A small masked image model, trained from scratch: encoder arch vit, batches of 128.
Rows from block 1 of the decoder of a small masked image model, named by matrix and row number. Rows with one number belong to one neuron. Each number is 128 + 24 x the weight over its row's rms, rounded and kept within 0 to 255. All counts start at 0. Numbers have three digits each.
After each neuron's rows are labels from the 100 images, of 14976, where the neuron reaches its highest value: "peak at" is the part of the image that holds the peak; "responds to" is what is common among them. Only what is clearly more common there than usual is listed. The data: retinal OCT scans (Kermany 2017). In brackets: how many of the 100.
# fc1: MLP up (decoder.1.mlp.fc1.weight, 512x128), inputs 0-127
# fc2: MLP down (decoder.1.mlp.fc2.weight, 128x512, transposed), outputs 0-127

fc1.92:161057119152173114156068057161156126126103144110183143151150110176088117101107081130093116136140127118126133104123125112157106153123113104139153094086092169126145111109115102122112113153141104133101154140145137125133139128148150130175123135117125123114081120146135142134091117134120133134123128147130127131123105145134103134107093125137147065110158146131118132151096116147101138101163
fc2.92:172116136132122110135137094118108114093153126128135138116102125123145119092121142044125136127122146122128089126143123123129130140136116139222129132132146132134130136073125124127080121129123134119116125146128149140127143130132107117120129115147135086113133162124105123127126124133124123128121215132131216131134131134119145220127201138127128123119141120183134136115123124117130124118141
peak at: top right (32)
responds to: finding: diabetic macular edema (30)

fc1.54:148125111145145141086113142133172094103145130145125129111076198119124100165119136142090108155135136123140140131147128101112099079093156106136125103114111119095126139147133122133159089127071137205122118120091149117120102124187100164125157146127107117136133126151157107113119116120148114096140162151112100146090150151118118109112092141121139132114121106174131154122095133094137095157147
fc2.54:098097157092121139141124113088144127105130147089132098113129134113107139086121132130119123164136106115096114124115124118085130163145119149126132152139141142157126130119137113121124125130155131229137123103132064141214100148118147126125121134136111122085150146126121148165142127114165089129161196181109109141165115127160111130136131116120131110155113119142134152134108137147095129148159
peak at: top right (54)
responds to: finding: diabetic macular edema (68)

fc1.484:118136184059233138102111140099085109131163144132164143124110137196144131154101097141109108125161120136129121103085131111116136128158124126108154134135165125148110111113114142105128118115098125131134132088127116113140171086126111165144118126125123133113134140152118107142072137116097094144135104097128142125130140152123166113127109130135152107092143127117126129169114139165107119125092
fc2.484:204103140109132115111130139158137086137115118122134118128139125128154132122139127225146143130124110123113119122121138125130117124130136124227132121136152126139133148098116131136253127121127112119129144116127139150152126115130131136114131130119124089115131153126131132113117141101122129127130172148110044122135142114097128121140124119122123134125171128082131121143128143100139130119119
peak at: middle right (26)
responds to: finding: diabetic macular edema (48)

fc1.95:133127105101124146093145173116150169054153093161121165105148135180140109121165152080105129130115115136152122108107142166141120113118122107169119137098109139086090121116141194136109083139146154121138153146107124088137160145157142128126148173130118134143104121147132129124155131136165097128112118107136126100146131107121119140127081146127108097112132090146087107146109153130166138153091
fc2.95:090150142200133153160118142123145143125159101125134108139116134092156106137097092170147160097123167174105152138097117133115118135140145136127127087112101126108161073125107139132103093105163128114163148153109128117130105112164147128164160099098121134119126084110129121133109138149144117093117120074151129152127106073097105135120141132154147141154168127150102129127120097103168085121102
peak at: top centre (45); centre (25)
responds to: finding: choroidal neovascularization (98)

fc1.505:124127099134129142137135152149112149163144119139097155130132134130100154115195104133123143113109133134131116135121129181108128140143094138158115140147090142110117151167116157082129122119088123168109078096173178127189153164131160163178133129096137131166142119133114134168117137122114142123139166095099064101103126131096114150118142140140105134136143083143145120135093114123137156156142
fc2.505:123090079122136157113173143133138139170182132128154147128132088132158121125121154123147147108142129109101152111085174179158126142143145107124178185131128154120121131136126138146143139141113148111115119148118091143096125108087112120104051099148138130137109109137144118148075122132089130095107143140113139134175092127117115136158123093079092113139116147135130117140103113160089107137118
peak at: middle right (70)
responds to: finding: normal (84)

fc1.15:113119097097131117122083110157135160156146178112119133159120161132102146154113150169142153116132148144161154126143109144170094097123122102109118114118156105110123137156155102124125124141129104161137085085095106127119157111122139147128134140172072139135133155125114147170183120159095135126160200176147132164137144081114142129122118107092109102104102132127112092122110114112115109126107
fc2.15:129143154118131137109145142106130156115137108120112154117138109107109104124112126114084159147122128132101128116123131122089156189142133117138130128098108171094127175131103126154136099113105162113129100076117150083157153183106104097117116138140112120175148129138197117153124120142115077176120132128135124163124097070135125135111118122163098169168129107139112148128129134148149177128166
peak at: top right (42); top left (42)
responds to: finding: diabetic macular edema (30)

fc1.319:123122139135143089122133139137123104100179128144119146133124157162107160115155177110166123107159140173194165120103127139113124120184104118118103117105152112095126120109122130116141118128131151089133157149172179120157103159148160137163145170141165143141097155122143186122137148131111132182099099079122119109144145122127146118122110108120115103108092119153123114097108144081129129122135
fc2.319:095134096131144129109109134161168189108186109136136128113081111122132144128119123122124126155120140115066088099171137150152137160098120123129137140154121161104153112123094150177149141151101134102094092109084131112127120132143141173121126107127078118184124123115128135148111124126120140096146151101113136151106131100144169120133136149095114145161104088142163108121114166165119086112123
peak at: top centre (93)
responds to: finding: normal (84)

fc1.298:133250127135180112142097158122137122119109177122122154098126104152142142141091061112100158133162118133117135083145128132121163110117133099123152159074126146097119129077102116149134112112127111125136115119145129119130130126117119145157123110116120121112158130137173139118127132094118128108128140121108160117144123143118130116129080098113129097065124123124111133148135131150142084151116
fc2.298:195086084117115111120135125151138104148092114129142136131128129147127132111119132159134131127121124094129127121132145131131135134129118120108137112128073114144139127255109126128076112147134130128120108119168133151129123118121119142124124134121133155123121116128130150120122150100130122122119199123143174124149120112087124165135155134123143136127116155178132135167132127132124130126108
peak at: middle right (38)
responds to: finding: diabetic macular edema (72)

fc1.215:141070120082056103121136110132147139140112126125134131081155182129173127174101121110091120144147094121147106104121104129103118115134132106116157138134146126129111124085120155109071115102131137125143130079124118158136160103099111162150125139117142133104155133102144104143098110143099117121132122080124124122141103166122155093118095087149092074109159148087104151131135138131100114123117
fc2.215:130107153115118128131133133142118122103128098127121125122142122138123123122132119121124138128136141110134149137124140145123129125114125114187142104125165121124139127218121143128175127132131190129132119144118097136156136099124116130131120104125116143134127170132131135106122117139136129110132168127123001115102144124111146147150175135125134133122151137111134144248120137118136136126091
peak at: middle right (36)
responds to: finding: diabetic macular edema (42)

fc1.411:139133120123122148169139150148145111119155097137147150170096150143103112136111134139142123103143124134128106100106129173130141077118088112159125132102102166132115095139119154133112099126120167129116130146137125113158107109102145141124156108143103194134136112133112169133104186144118093125124127122126121118163137064097115085147163084115124127148113113166176091152125115154162086187134
fc2.411:115117094120119111097128131147100146142100156086147126145128131086171141130113126135085138137141117114155141125182140138102135153145124127123106169117136161106095110119170126163116169177071109115112109145096116115074166086137126116161110121154138121086108143149112159099116133173113134074126131121132152117146126095146108145111119129122094143125143154139076130112118179105113121099083
peak at: top right (51)
responds to: finding: choroidal neovascularization (76)

fc1.438:123055158086221143101123206103116115133152117129149124086118139179130132159115109162123104112138110137126103101119115137136153109132130103112149132138147119104144119123113106155133093145083109124125122101147080130128139114111086142159113119135120101140158141124146107113124112111117125103121131116112170080139103139117156136117091158145084115095119134132140160170144127125115101134125
fc2.438:098100136111115122142130141137141108103123118125167119129118129143136135121136104010128135118117124127121121090134137141133130121132136105095127118131140116111135147251126112131100129117116094117141154133081134143135118119124149130127143135104125159113146152151136140106121143136122126112136082174106166099140146109112153070119086122124120121131161144161103130068123140119132132130110
peak at: top centre (45)
responds to: finding: diabetic macular edema (43)

fc1.76:109247105105029101123137096135119110127143149135161153126142157130140135105137101134150136131115147123130150096086136095083110123103132129118139155144129131143129126136146122088122092098138120120127126151125071139107136111158126135127137127134125140136129121132147120134103134130099143090127123104114109121164125147120169113073131087155152106114146108114106124166135121162107134115152
fc2.76:126167128101143144098137140129130133136134119127106114128127118123128129109115151183113143128140087124128081159127113123121117131125141130089134123129101138159121113046122143121172125123141120129127111103119122122139140107128127127096110120139122011111101125105138145124124116109145127138110074095124087127127135137130113206158210143130146118128100136132160128074135134112131128118145
peak at: middle right (32)
responds to: finding: diabetic macular edema (38)

fc1.503:131004131121168084136101127114112110087162145110135157113093109154122155132074073099064120153149132127118126092121127100109113113140157108131142163114111158106103113126133176112115128118147093131113125117153117124110119163140121138104130116137131142144155116127136146148107126150113139128123110149109139152137134127125137107117129128117103081067132131131122099167100134142109142133126
fc2.503:124103126114115099144130099150131127107129111131129130123143126134126121112133139112131131127113169102123103132123147143131125132122115132171129115138112117124141118161110109131098122142134106131131117118124146147135124132131116131131130130145140118128125128113117145125124139100125126129128081146148225113135120124082108150143147134134139121118150151192143131000110125124135128124126
peak at: top left (59)
responds to: finding: diabetic macular edema (41)

fc1.148:120135133120118088101062178128130118074157084155129145105124117106122157120148110111187126125112120145173171172122139141138089137148100115136126138134113149139127138120100134085114112130129148125146157101147122113119129139141207137120172102119169132130106125152181108094132140126152107125118127122123143138108096135132064094154091152100133133127140134124093164133145132106111097112147
fc2.148:092126142122112115141184144118126113114105153120138142093101152139101085152143174129135070130120146140116136123096125066080124106145118099132136110130132127108124100125093166090132106115126133137139164168132151155122097184116085139135100122145095139109155167111158142178122166123153152157119119106137135130161145117162161122141140071160129140132127128134109083122109096142143152137163
peak at: top centre (30)
responds to: finding: choroidal neovascularization (62); finding: diabetic macular edema (31)

fc1.101:146074173104069078126120075140140153140114126140171151143112134134092107148132121113107123110151143116129157123090110113150111181130116107118132092106112107152114126134117118110154121082117104126094169121121107111151146066158144133170121123116130142111083106135089125147081135140093115140126117150128135099107120120125090144084114105104168130150136140121134135132106134164127170104172
fc2.101:151144131133139107116129108124113118122142127123110122117111123116148122120135142147130133128129136134118111136121120122126125129124132130155128122129065134145121146128135137129218137126126163121070131122133110126135136120124109119104123131142121049107128153116122114131121143109127124141121215112114078133128130134111100245116138120129123115118122107134131123024126132097118114099145
peak at: top right (59)
responds to: finding: diabetic macular edema (65)

fc1.405:161188125152183130164073106128149122127117140116144099113123125087138108119123097089109122123144129126107123148121132123141166130112095126135150112102095118160174128104129103144093120163095132125109152078157112107116137067141139139142131149129125133116122123147095127155128154141146119131120120133119139087159080145122106159100113168108086090144150119137142148098114108121109147118213
fc2.405:148111149127115174128145113105111111115175142133131141128106142108153124095118134131128154124132160132153093099135110104129143139162144138201116151129117124145138147066133127126130128121130158117074159166097145117126126113142105132138135126152146045136145158089120124125132149124119125117123150166089093145129137129151152092142117139113113135130162109048126105204123143114143142110159
peak at: top right (37); bottom right (34)
responds to: finding: diabetic macular edema (50)

fc1.196:116055122105207165084110165104147141108103119122178115142129149172113135101132134132170121112136137130118104128129144113115117118123143098128136133113155161127131113097114163093085101124132112113147118130167093159118101094121080145109124131137122118143106124148135132120146106135121148093116175127109103141180152125115131108083132121133105149137157130102168176130100118113085113092141
fc2.196:109149120110134125142124111132134131127127114133147133122109115137124112106105114095099111111108127106126082121127123130130118136135110127208134117135071114190128142064126122139172115132139151130174115131104164152134138122135137120134129126139146062105121183105136115140139142133136136112123200093163082120128115147087119191122158131138141095149135135128128107048116132137129120108131
peak at: top centre (27)
responds to: finding: diabetic macular edema (43)

fc1.175:122122133157116162147126139146153163113158110148164144142105197184148145144114199122143109153140129117128111119120121128151079126106135126113097135122133083076117147101123084138095123134103112151135089051106105135122125157163131129138141126155117149162113150143161154175140133120095126150150183166148120141118135118108098122129140125125122123113094131115114143144134138155111091121158
fc2.175:115138147124108123139129136089172147128141086136114095092108112136088116104092146135119124104139147124118106152082099152142119125094102138142097140122144162121139114129131165113135166122091174130106113148116145132135115119093116160118141112113113145099139127075116088123108077094135085172149151139125127221156091145154155109131124138113103152139119119142116156123134121160130170155172
peak at: top left (48)
responds to: finding: choroidal neovascularization (69)

fc1.52:150129135130135111109146146131105159101173078121086131108101156128123091151128136132155125184156131137154136114126136143143124098149124084145123120158116112085095109104100147126117097135119155128118128137109128185111109141195145171148199152113089139154095142172161139145121124124151154144110113111132145157131092106132098145142118165107108129124143134135138109095099110072141100125115
fc2.52:071172170201133087148120112155089141137144144137158126141123097130157139081146115123115130092135148159104151207130098139140099161113118178135095114096146127140111118119151163088134113125149080144160144127138144078139147116094125119167100132103167131138163134087135147115134104111108127117146133096134133135138149150132136136124126138107141092128130147144129140121139133170134159124118
peak at: top centre (43); centre (32)
responds to: finding: choroidal neovascularization (95)