From a checkpoint of a small masked image model.
Training: adamw at rate 0.0028, batches of 128.
Data: trained on retinal OCT scans (Kermany 2017), 24607 training examples, 111.8 epochs.
Rows from block 0 of the decoder of a small masked image model, named by matrix and row number. Rows with one number belong to one neuron. Each number is 500 + 50 x the weight over its row's rms, rounded and kept within 0 to 999. All counts start at 0. Numbers have three digits each.
After each neuron's rows are labels from the 100 images, of 14976, where the neuron reaches its highest value: "top examples" is what is common among them. Only what is clearly more common there than usual is listed. The data: retinal OCT scans (Kermany 2017).
# fc1: MLP up (decoder.0.mlp.fc1.weight, 512x128), inputs 0-63
# fc2: MLP down (decoder.0.mlp.fc2.weight, 128x512, transposed), outputs 0-63

fc1.325:742698607612611510587532503457529499492512498533519474492515409497530488506597596482511544544527376489534527492486448486585507539510489476432471506445500504485528463553500444398504559523448514
fc2.325:559639584549323470461518519480491571525527499484544516517499564535574513487534483466531485453534368519484560509552690480514477473462419448503518494487465496466480389532535553537476483534391525
top examples: finding: normal

fc1.485:510505492447531527548488487504503483506534491532513480452480534502492505687512487502456503499541508484499539487462495515530492547486482446540494440471576474296522475545513537455543506512500519
fc2.485:509488523512498529511493600532471539477521510515464507480498504494482496474473526493521496509465496492515505514495487515500466487491484502346501483443650594508497516569313428542509550515467500
top examples: finding: normal

fc1.177:511473510487466508473524500493482484483488518504523531653513470534486550429535508490497495511488486498504511500491511505507515506477512473518471500477414375474524483502531525513498508527546428
fc2.177:500518497491504512494502273515536517508468522496513504480535504480490502507464513467472532509441495489520481534537495473498453513508506514438504474498476472541509464669500482477571476499550505
top examples: finding: diabetic macular edema

fc1.393:522541510502486514467493524486580551566473454431502540515577487619419475455541549550463513482480520556608587529453527491363481366420505556517500487467519497528450376487386470565513473499362519
fc2.393:498516422425514602491504470486384476454448507503573399548486411483517483497411468458514539474417469493449451486513506471602532568478440617464483491496500483577608523536558574510594528478537469
top examples: finding: choroidal neovascularization

fc1.179:488494514469483533506523520460510525453527473548534544501489583529528469490596503481469530596573504502506464460591508511487537457450529465530549535476460503485545455520481527466500429525562502
fc2.179:513505470426485521523577494511586473561464567529545551446566416479520560503477495562497606513528575473490484456490547503558489520519438508519538549506509513418450450492508465442489568543543494
top examples: finding: choroidal neovascularization

fc1.506:467488535502473456479412576452548524479550514474472522506496548490482462479503542493507516590553537498541479495474558507424460516415522458538561533496554506510556570518454523501482418490565515
fc2.506:528507404287503503423470498470594494529485529472533493483535397560535434535584533473494548496445525501479521580437488564511470556507483488483505646490530496517500429527479483427509493533432437
top examples: finding: diabetic macular edema

fc1.89:506538496524547499564504519461479549575508466482553500500559439617512494523564568524517598541470494555527541530518453505506473544460488522493413565444510508481513467437444480441503507442485482
fc2.89:511462520533492509496550528469498495465492497560444479545396519401499459491455409434604437502457473498505572545462515567453490606491522524504468469508495500594475545503487548507524604506626508
top examples: finding: normal

fc1.422:502497507475464536514578529468476542506515483534527537490497534551589491509497510492485553539553478490519513495496494448481436491456532526476503432513497494480575467462456479507488505514481485
fc2.422:517472494514501497471493512413541424515515523525517531526492528465439531479533405526480472517531503499443517494495569473518522524478485514507542450496502489525513476502506485500484553500544471
top examples: finding: choroidal neovascularization

fc1.135:359463533499515509460489566526580533540513481508496425494591505495457567408535565475485481455500641482484461497476408563591447444552377489545498481531503496475539482483525548381497523454427518
fc2.135:393378534486529510472573517442563458409585480502476546415525562507440401389482453432476570503446607452585521482477400530496509473457514507485465641513432465449587515489517604608473498510441607
top examples: finding: normal

fc1.148:599498588632587544501536525489465567470498451525493453476512522567519546493476611525487485522509772519460482533530549540556469542615436528548467510488462506465621404445482540449464451521473470
fc2.148:582383648488460491519543524464487412469526464499462544494432569463487455504521423483488456462450544496504539543526383499507572482480514493503525490516523510546535527489491484567536518591527646
top examples: finding: normal

fc1.78:512478483493484506478506495540503475503480514505537510271484485478541485473486538476498536479538493492489526499506530523534495518516481539482480404465489698255546475496530474475335499469491537
fc2.78:518491534497503528505510354519492499522491515526441498502495509461469498466472546513532547524501502494512508508518482532522512518495482518693512510482455632520501501392438462486475495497479510
top examples: finding: diabetic macular edema

fc1.232:499550676642542488494542483549503540472503422510512512432480539485530498499529560484510472514499643494480458503484613422544536553595472595511474383505506457476590558506504516436407432540599526
fc2.232:513454550475489507479537564476478491447498599541523527452447498453429457497482418433438486500396421481559532546535446468517511474516553556453499522492476542563527604514434528540622514552576594
top examples: finding: choroidal neovascularization

fc1.73:501495511517460496452458517480504490506504467524518489667472500493520522606508497526475512481500502495511470509463513509492517472501490505505471550475354578571496458498535488491567520518511368
fc2.73:488504487561497496486483796502491514538482477484500534495460506544487511499513507511468478500492508496504493516507503494490583492498485492569504518693555442472504484547391530562413504474557571
top examples: finding: diabetic macular edema

fc1.235:488531530447390535442518516499479453537518452528542500631451493545519533414567608521449459465521519516488449508426580466531443490476498510497482339452461393605515533493527443485541507442606599
fc2.235:500519497478506582501499559492503512485458522499453511504529528456450495485488518459470545522446485493536500506546480429502470487513491566555490531456498604511510509464507518538754560511517471
top examples: finding: normal

fc1.250:465545527484505467562451524530661530481536614490478596477539493516504497537610525500612478481419455497488516526413526511455473422478428480533481512478470524525302566479515533407495468484566513
fc2.250:567522516500555500529494514414451507468449392470519462515441508431499510518614455442483439446459438494453438408489483517540479493564501538472477478519485499563483532512531582539432471605556552
top examples: finding: normal

fc1.428:497511499510512489493516572473546492481514509539423417491491539580488486457485512533458513545487506523516473481549472595479456414431452392560508600449509513507549504495510534450489419436446498
fc2.428:475534530422529530527496480474525539480502488491447597581525488540458491490572546504522541453516522533551450410518475519508502481561485489478504576513494481425470374508549447566463509559437502
top examples: finding: diabetic macular edema

fc1.450:489531525489495572397495519483499455497563506581539676501575631447500510516613456483486543564555460467499486426462538494446422404299523448517546473504491509482503465537523504571486481525413493
fc2.450:479495484495504492559538482477467365428474433560487547449494523501470526563518511476514450448537473523441426462410510621467511517537495349547487544481490477597513528519569570496499493625474486
top examples: finding: diabetic macular edema

fc1.347:501503508467516533502488474503495508480497509506545538512509495500552508486489564502445506487527506494511504493473500480505425549486543521526495540451639632470498521533550521515427505497518514
fc2.347:506480504515507518518490498510525507454471525505512513490527504474500497470438504478493521512453487495521494497512494483515430506518480494590503486470367612529511487464514548470538538495507496
top examples: finding: diabetic macular edema

fc1.441:517488494506444532522457502420510499479538495525498491586512517504480514641502487521462519478471506461504500548493496505499459525496548485502506596480471390745457462554488454496436480459542568
fc2.441:503489494541507479482496459494536498492524460488590529514474475490523511459496498487484473507472485503503493447515501498480496491513503480497508508493228435544519471359508538482494548481518450
top examples: finding: diabetic macular edema

fc1.440:403466496495472441562561538556616533461514556526457444462521541563524531510537522483526517521471570497472445459374515498552509508552370511527488490454489506475531595523518528435483378483556498
fc2.440:477430596609488475435575431462448488444479494558451447470453547503480532539546454415483517551430561501501495503607448579552512505485518517539461547486484495497478436500575635501561450532457477
top examples: finding: normal

fc1.333:515479519448519516536534478477462488495469514552505490470461480510506483705477498485501523490496506483501546459472486516516490540477485537535480507489570668337551512527529514501602522462498520
fc2.333:530496528495504508514510580532479514467515482515450496502514498450490504460465526536514512514469502489523521478510489525497443515500487530382501495377411369527497510590248455468465564516454497
top examples: finding: normal

fc1.240:496537530488479506507465493516507532515570560542519538497606601542518505493430369451547636488472515501525538453423515489492519439505478465474463360517504486476381581537517473565507443435563482
fc2.240:487521520417493499525548493467521559475452486515492596363389470501511437561446425485385521500465505505453467539571496551493522434404449499523494551510496493507492558510492625463512509547453565
top examples: finding: diabetic macular edema

fc1.112:495494496503506525444571483546581455524522557585532624520516611502474436507431393534423557487531525489510485501418500505389514513412509488528549499560508482501486424481468508582492477403508486
fc2.112:470563463533486501416459446536468461515373456437491399464587383417488669409544510514501446430476505468427538566511466605562499605555544485531521511524501501484500459512540591444506490627527503
top examples: finding: choroidal neovascularization

fc1.19:502617556505507497534534569512635456532551517511539542482631463476532519498538548567454525535548376467529452436364409502490578435400528501531506488475490485475505481536518500416543492482465489
fc2.19:455662512552543492505565514468456512569551440515520462489538536517564520541476462433503434479482378476356490488464606564563486589473397355521489485513489517585570436498477504451476427544525463
top examples: finding: diabetic macular edema

fc1.431:648613532493536471536533615576556494524504551565478470424615393464531539487524521519471522560468509584552485435393474542467507456600469521523503407469449493531501558536495529413538504467393560
fc2.431:530455555551473519479504522453477453565484440512523502406378521486520465395496397425555519412460516535539599563557536577545464474476486475504506501439475500473438471543527595593499556539480590
top examples: finding: normal

fc1.300:497488524484486443487582607541515499472448555519538415493508386570524423503410553591446511573531506488484448428484458451463588419535447522508504546437486512478550448572457525484490413407485508
fc2.300:504444478534525487483387497505484517472522462449466580434510560460382660551543457510517496384424500497482552456627493518541470528508580494520485399486514482577449578482492584450453490546421502
top examples: finding: normal

fc1.338:487481517504483459485556507567480499531475494434557343512461347465470508531455511588439490546524524508484474479479476489501532469545401573516501553398487497492538429595538525518506464452478501
fc2.338:455473497498502535584367495478561540504584548471530635458504623486418598526429432519575520454440510504483482529585482510558451541488516441496443481493534491554495615560522542493534486572482505
top examples: finding: normal

fc1.100:439496520502511508606468576525654465558526546480496604482544456459453523475584538550590483503495483482456450427367525544456490389467444451531490468449470507488339544501488517445493468500538483
fc2.100:440537579555529536514505470448361454514451471519491454484523554374507534510538439445468429507458467486400414413552480545589485578529523523488471446506476518576496494514558586437487462543503471
top examples: finding: normal

fc1.244:495494494480530503493495474508493515470489471502419538512513443598582457488499543444554494464450516513490488486438466519575619574552482586520478452594523489485545468463535527345495474503445499
fc2.244:488478425473486592523581484553572487491523592486512430478419581571478453502518507372523481521476508492516537528591464520466471529498543521514428482490528521547461480504489453618585513483508475
top examples: finding: normal

fc1.70:497517525527544499493532495589485489539567611485497546434571560601557531498554520578458515491405522511552560603516484482504483445513430394489440572564518487503458477412425450482506489399508530
fc2.70:482452390347474579505498504429534468486476505448405493511455449464394537409526416475434504462439469482481591539584493547489550516580586520491501602509525513585500454510542470485502506544502505
top examples: finding: diabetic macular edema

fc1.456:515486484488492538494503489465541555500499514509514453784488457499445481664483520531477524461552502478497531489541506523542459483497488439557526529497433465397442482522530528423451511475490532
fc2.456:499500522483484517496497272491466492512463552500466480494431495522482501486542533466524505499564497494491493497466495522472552492499481476517496534565476416518505529395506465563398517502377509
top examples: finding: choroidal neovascularization

fc1.29:299456435453411422509448503478582552513534517528503606475502478504515492542692535533585554555525633648630532526534448526487471477513500461504437522483500510502411507472535515397500490510520507
fc2.29:257509527471501443434425502475544606470454475454485461470627462577382475443454496510518411504445510527589606556539454498420479516460399576542580527469483505536544501488484534523443446503439503
top examples: finding: normal

fc1.462:418598549462472493457512532558457583480528517536523473488549580561544548453586486504466535530474401454505491516575417561533390480497429433567532495466495535525490393482440565423494407471492516
fc2.462:500574594388584479578523486519587490491447566534495536526533529494392548538482519527560503471550504454521510470513652551523459551506453539559452524477489543417419451514499461499485513514506463
top examples: finding: choroidal neovascularization

fc1.309:419473585561512551520479516611583529565511425513519462499560467537490521488563625498534527546518720499462441495456530567555461498566361498530436504485478512479572484490491505431516486503475503
fc2.309:462376578498506530450560504461510422416540495546463603421466610478422450418494488430454524495425560452559501503585383569534534481469502525530494560507479488495558544533535588580491481552481567
top examples: finding: normal

fc1.171:635572519452469519492500629506541504517575488578492583473562602526586534506501548544420561614566483575586455502522382512489525453506454525548491506524439508524582453515472511441472458472445512
fc2.171:495446585512661476527557508461511513438507465613437570456445573486456549469594392464521479518478469422489434483509436631524475492490395411522471577503460520467476391508519503476495528532538524
top examples: finding: diabetic macular edema

fc1.268:448508498500524540521427505549564483531515433490424396495504502532458542483496533475542480437288540514504490536504523613557472531532452532580521550687497491482483509451507541435503514467460506
fc2.268:406497630524528436509544490411406485456480422571480492488457537471508367515524467474404513440431464509551529633515444603526459548497431443479443552540490499496587528488497523483570532492481514
top examples: finding: normal

fc1.198:508504487476489502484474504508473484537484505523466488498512534491486517405533523507501516495517502489487491555462502506504506449507473526495471505508572315622447469506500471462300482509523443
fc2.198:470516489512497491490497636502517501524494474506547510517460504515482500497526513530481506497492495503514489526497500479515506507502500513594496511487475303490490485407386523563505481469510520
top examples: finding: diabetic macular edema

fc1.28:504505486513438541395509514495466530464517524497478565315489454511559568327481515521512479526488490489513487519490506511486506482481520479475489572485467475524439479530466511510306508495550502
fc2.28:493512497494507510495500471489543510520500468504541524472517502495500507521489498502471502499457501497529483479515501485507487495499523502593505481582237327512510460475586542468604440490560446
top examples: finding: diabetic macular edema

fc1.341:502502499474473538503462509530515502515503459497470466588495549502478482546470511532509543466488507491487495520519512501511504471480533477513489581478445525739443521532534512473395476503491597
fc2.341:474524469566492422517494535470475467481496473505542533531450497573525516492554512545490474497548496509491511534475508498540520471481510498569496519515417414475496505418435521517399526459512558
top examples: finding: choroidal neovascularization

fc1.507:502491519519484519512483509458497537479524498502497503644511502508521498464551484489501497467508506501500506499464507492519501507455515509519484584499459581794565543520501519550489511487525572
fc2.507:507504487530504502512505664493527506508469517495475530504505504481498504448486482492489496510480496496513503505511498466494489494506495492591497499315518505504507494443484529467482561512509456
top examples: finding: diabetic macular edema

fc1.395:483475482479554483620394536543609544557608546580511483507488582476462603501468486579643493481441511488448375439425452481558449560518411504510465541524475507496510633517525516431513536482563503
fc2.395:461469460378497576539505512535468535562526504398485486507564514473416534427401570511494477554477507494529492461482498501465483602477574580505494469503489523511573475480477459528535459490477438
top examples: finding: normal

fc1.2:531546545533568421497372480497451507469557522531512435473588486548542623513550495481663498513548553545565597596552526447491454458612413377436409508453499498499437505442473445450510509419563507
fc2.2:516479526489475509495481505507583542357400472453414452442397474518463435476485471433375527435528503498502515478623512560369522524524538587567511530504494485497465459515510601574551374637519538
top examples: finding: diabetic macular edema

fc1.210:492520520472505494423453533476497556477558454584587527527518586505478485535506470535472500550508502485513466486556500439451565487420454510521536454532502464510531399505498500503483429448495501
fc2.210:488494424462483467473646477579520514447488521498493413452568347416517539474411489459564514524486516529499476438446493551544461623597574515514444655485476536502444468465511619502505489536573576
top examples: finding: choroidal neovascularization

fc1.72:528536508433506515392544523456464526381538562556620468489536574577500597504606540438577505555414501519543530516481501431574459573489432558493479521453516475483528560525495553595529357510533493
fc2.72:472543541535466483470399452456463530339403493528447421537490464438461499475551400454447429524462510542471496526658446492574487547499563524501451509506500506497526420480507428482580466588441548
top examples: finding: diabetic macular edema

fc1.142:499498490527470507475520478473503515467512492501517538439491494525487480305491513506492498504542497513489500488503530518534470492552487491507472506467614555235525526493517508526583496495465371
fc2.142:500494522479494503519490193530466464492454533515483489484522484506480478454466511508533531492511512489511480520488493461516423520500493494473500508590399623482490521548498491522462514510536510
top examples: finding: choroidal neovascularization

fc1.497:495504514486489528548523497490514478516500507486510504512504516521548509494573502462482520521461499511513493497473537536481460466472490504570527512503489510499492499449436571466501449505528514
fc2.497:451514483408495519547513512553551571525496517484520523613638373517553483583455614530532549501527507461518464449483501459582505548476536508487539589523513479461473425512513429496503433528483510
top examples: finding: diabetic macular edema

fc1.447:508504507471447468455469488483552533516495494469511550483522493518513530513536520520496473522459509508547478499542469487528514512423494550518509538517484510498511494523501476534520458511492510
fc2.447:487382478457463450486463482446518416519502471499484483436444531473459554449564442487448470531488467483418533471559500488459539523496553493480534419508491506617526449507513457495455535498556521
top examples: finding: choroidal neovascularization; finding: diabetic macular edema

fc1.272:481510544500467439546509577383488460514522531509484502481505474545542528471459538530486556547555517513507516475464444490496557480423544477471460389514529503500475566479500464506504456451487488
fc2.272:513453385526523445434469509590458483505521497503505428587508457450468545601536517482549471508394521498521580568436506528586421580555454404507494567494461495540482513491521506447572567471496548
top examples: finding: choroidal neovascularization

fc1.206:442469517493502480601474634526702492537525505492417502494552492484476546463468557532558485521511494479457396425372529500436464425476477505541504556485494509481475661497489540413469453470532483
fc2.206:465512593568486437385518510514339395479465439566489443465469453421493484502554495428402506507467500500489483526539462573564523527547505548476454522519512515490575471511552619408512475549480485
top examples: finding: normal

fc1.383:504532536503473525526489514559484508552512444461508489535670518475449637495511554572498599564551499531582502458489509511498521416571518487511470439467494489484441529537406495536510402507417473
fc2.383:505522642468489489613401494455571566448423429514516562483418541449455454503455410547548533489514477505563491533574475517484540657384420516454513497481500512458437490505516415511538484537516497
top examples: finding: diabetic macular edema

fc1.504:528541524562463443520482438528522491461468540506512506491519433457528487517635551477571507513512794718652574501540564461549490472498514487423442536467477487467460479482505452411517526533527497
fc2.504:441355530473373411449461506485568486462512577417538511470498528604477416571444463515503489464488582590577582568497351424369538478464462522528622495523504509470532517511479453513552439495479495
top examples: finding: normal

fc1.425:497456464508622607528558695590635537509510482452426511500633524508429503462534554504461465451509552489447419431439375542473459414501459476549505553448521516495494435499519540481516470485436501
fc2.425:482510610527486534443625523495497591447428547345536494386541440489494370422513464451510579495451553526439449447532446473528496530509552613524518526513495521547608498494469564525477463506449640
top examples: finding: normal

fc1.30:472463496467509465516446564524642553456523609473533655477491501555500393516509580499606483498479510483477490526441539429394540476467463552510475595479501513491393509522459514453470458450564486
fc2.30:527502499511502571464528498485342379504459399498548471526489488412539549539488464443478498471443462498490482524556463519588466527524471462487497456509480523547509463564509578592501481570494495
top examples: finding: diabetic macular edema

fc1.394:502520472477484537475516484509501514504518550495511494456466469507513485382397510513459515470536507487492532467473503498529431538464534520553514560472575447411491514530560516462287509460521476
fc2.394:514499525489498505523518476499517484478471502518521493500504526430487506452462519486508513517468496488528507456499484495498453500488492502510494485563416336526495500405505514380502533502426506
top examples: finding: normal

fc1.144:505523503439328502465535509518504477525524438534563497649527446504599520408467548530449439500550512480465457579453575495532428524435451460472529425487556593624425552492482420468612517415576494
fc2.144:502524512459506549505514637479468501484452472501422511499517526478450516538523521441469544518436497499521520551532479490541491494510481540608495525428517554439508471539578579605760528483489513
top examples: finding: normal

fc1.186:511468501500451535467488469519488490496499532551566532681476471543517472667509495527497474477522495493517517494410506499544439515459508583546489436438490494506551497512465542579552506474544376
fc2.186:504505507507512540520494253491559476491470503501444524502508494469460499489468516535514566526493497495525488527517490498527461535492510495602498501458269442520512487549552501509596557504519432
top examples: finding: normal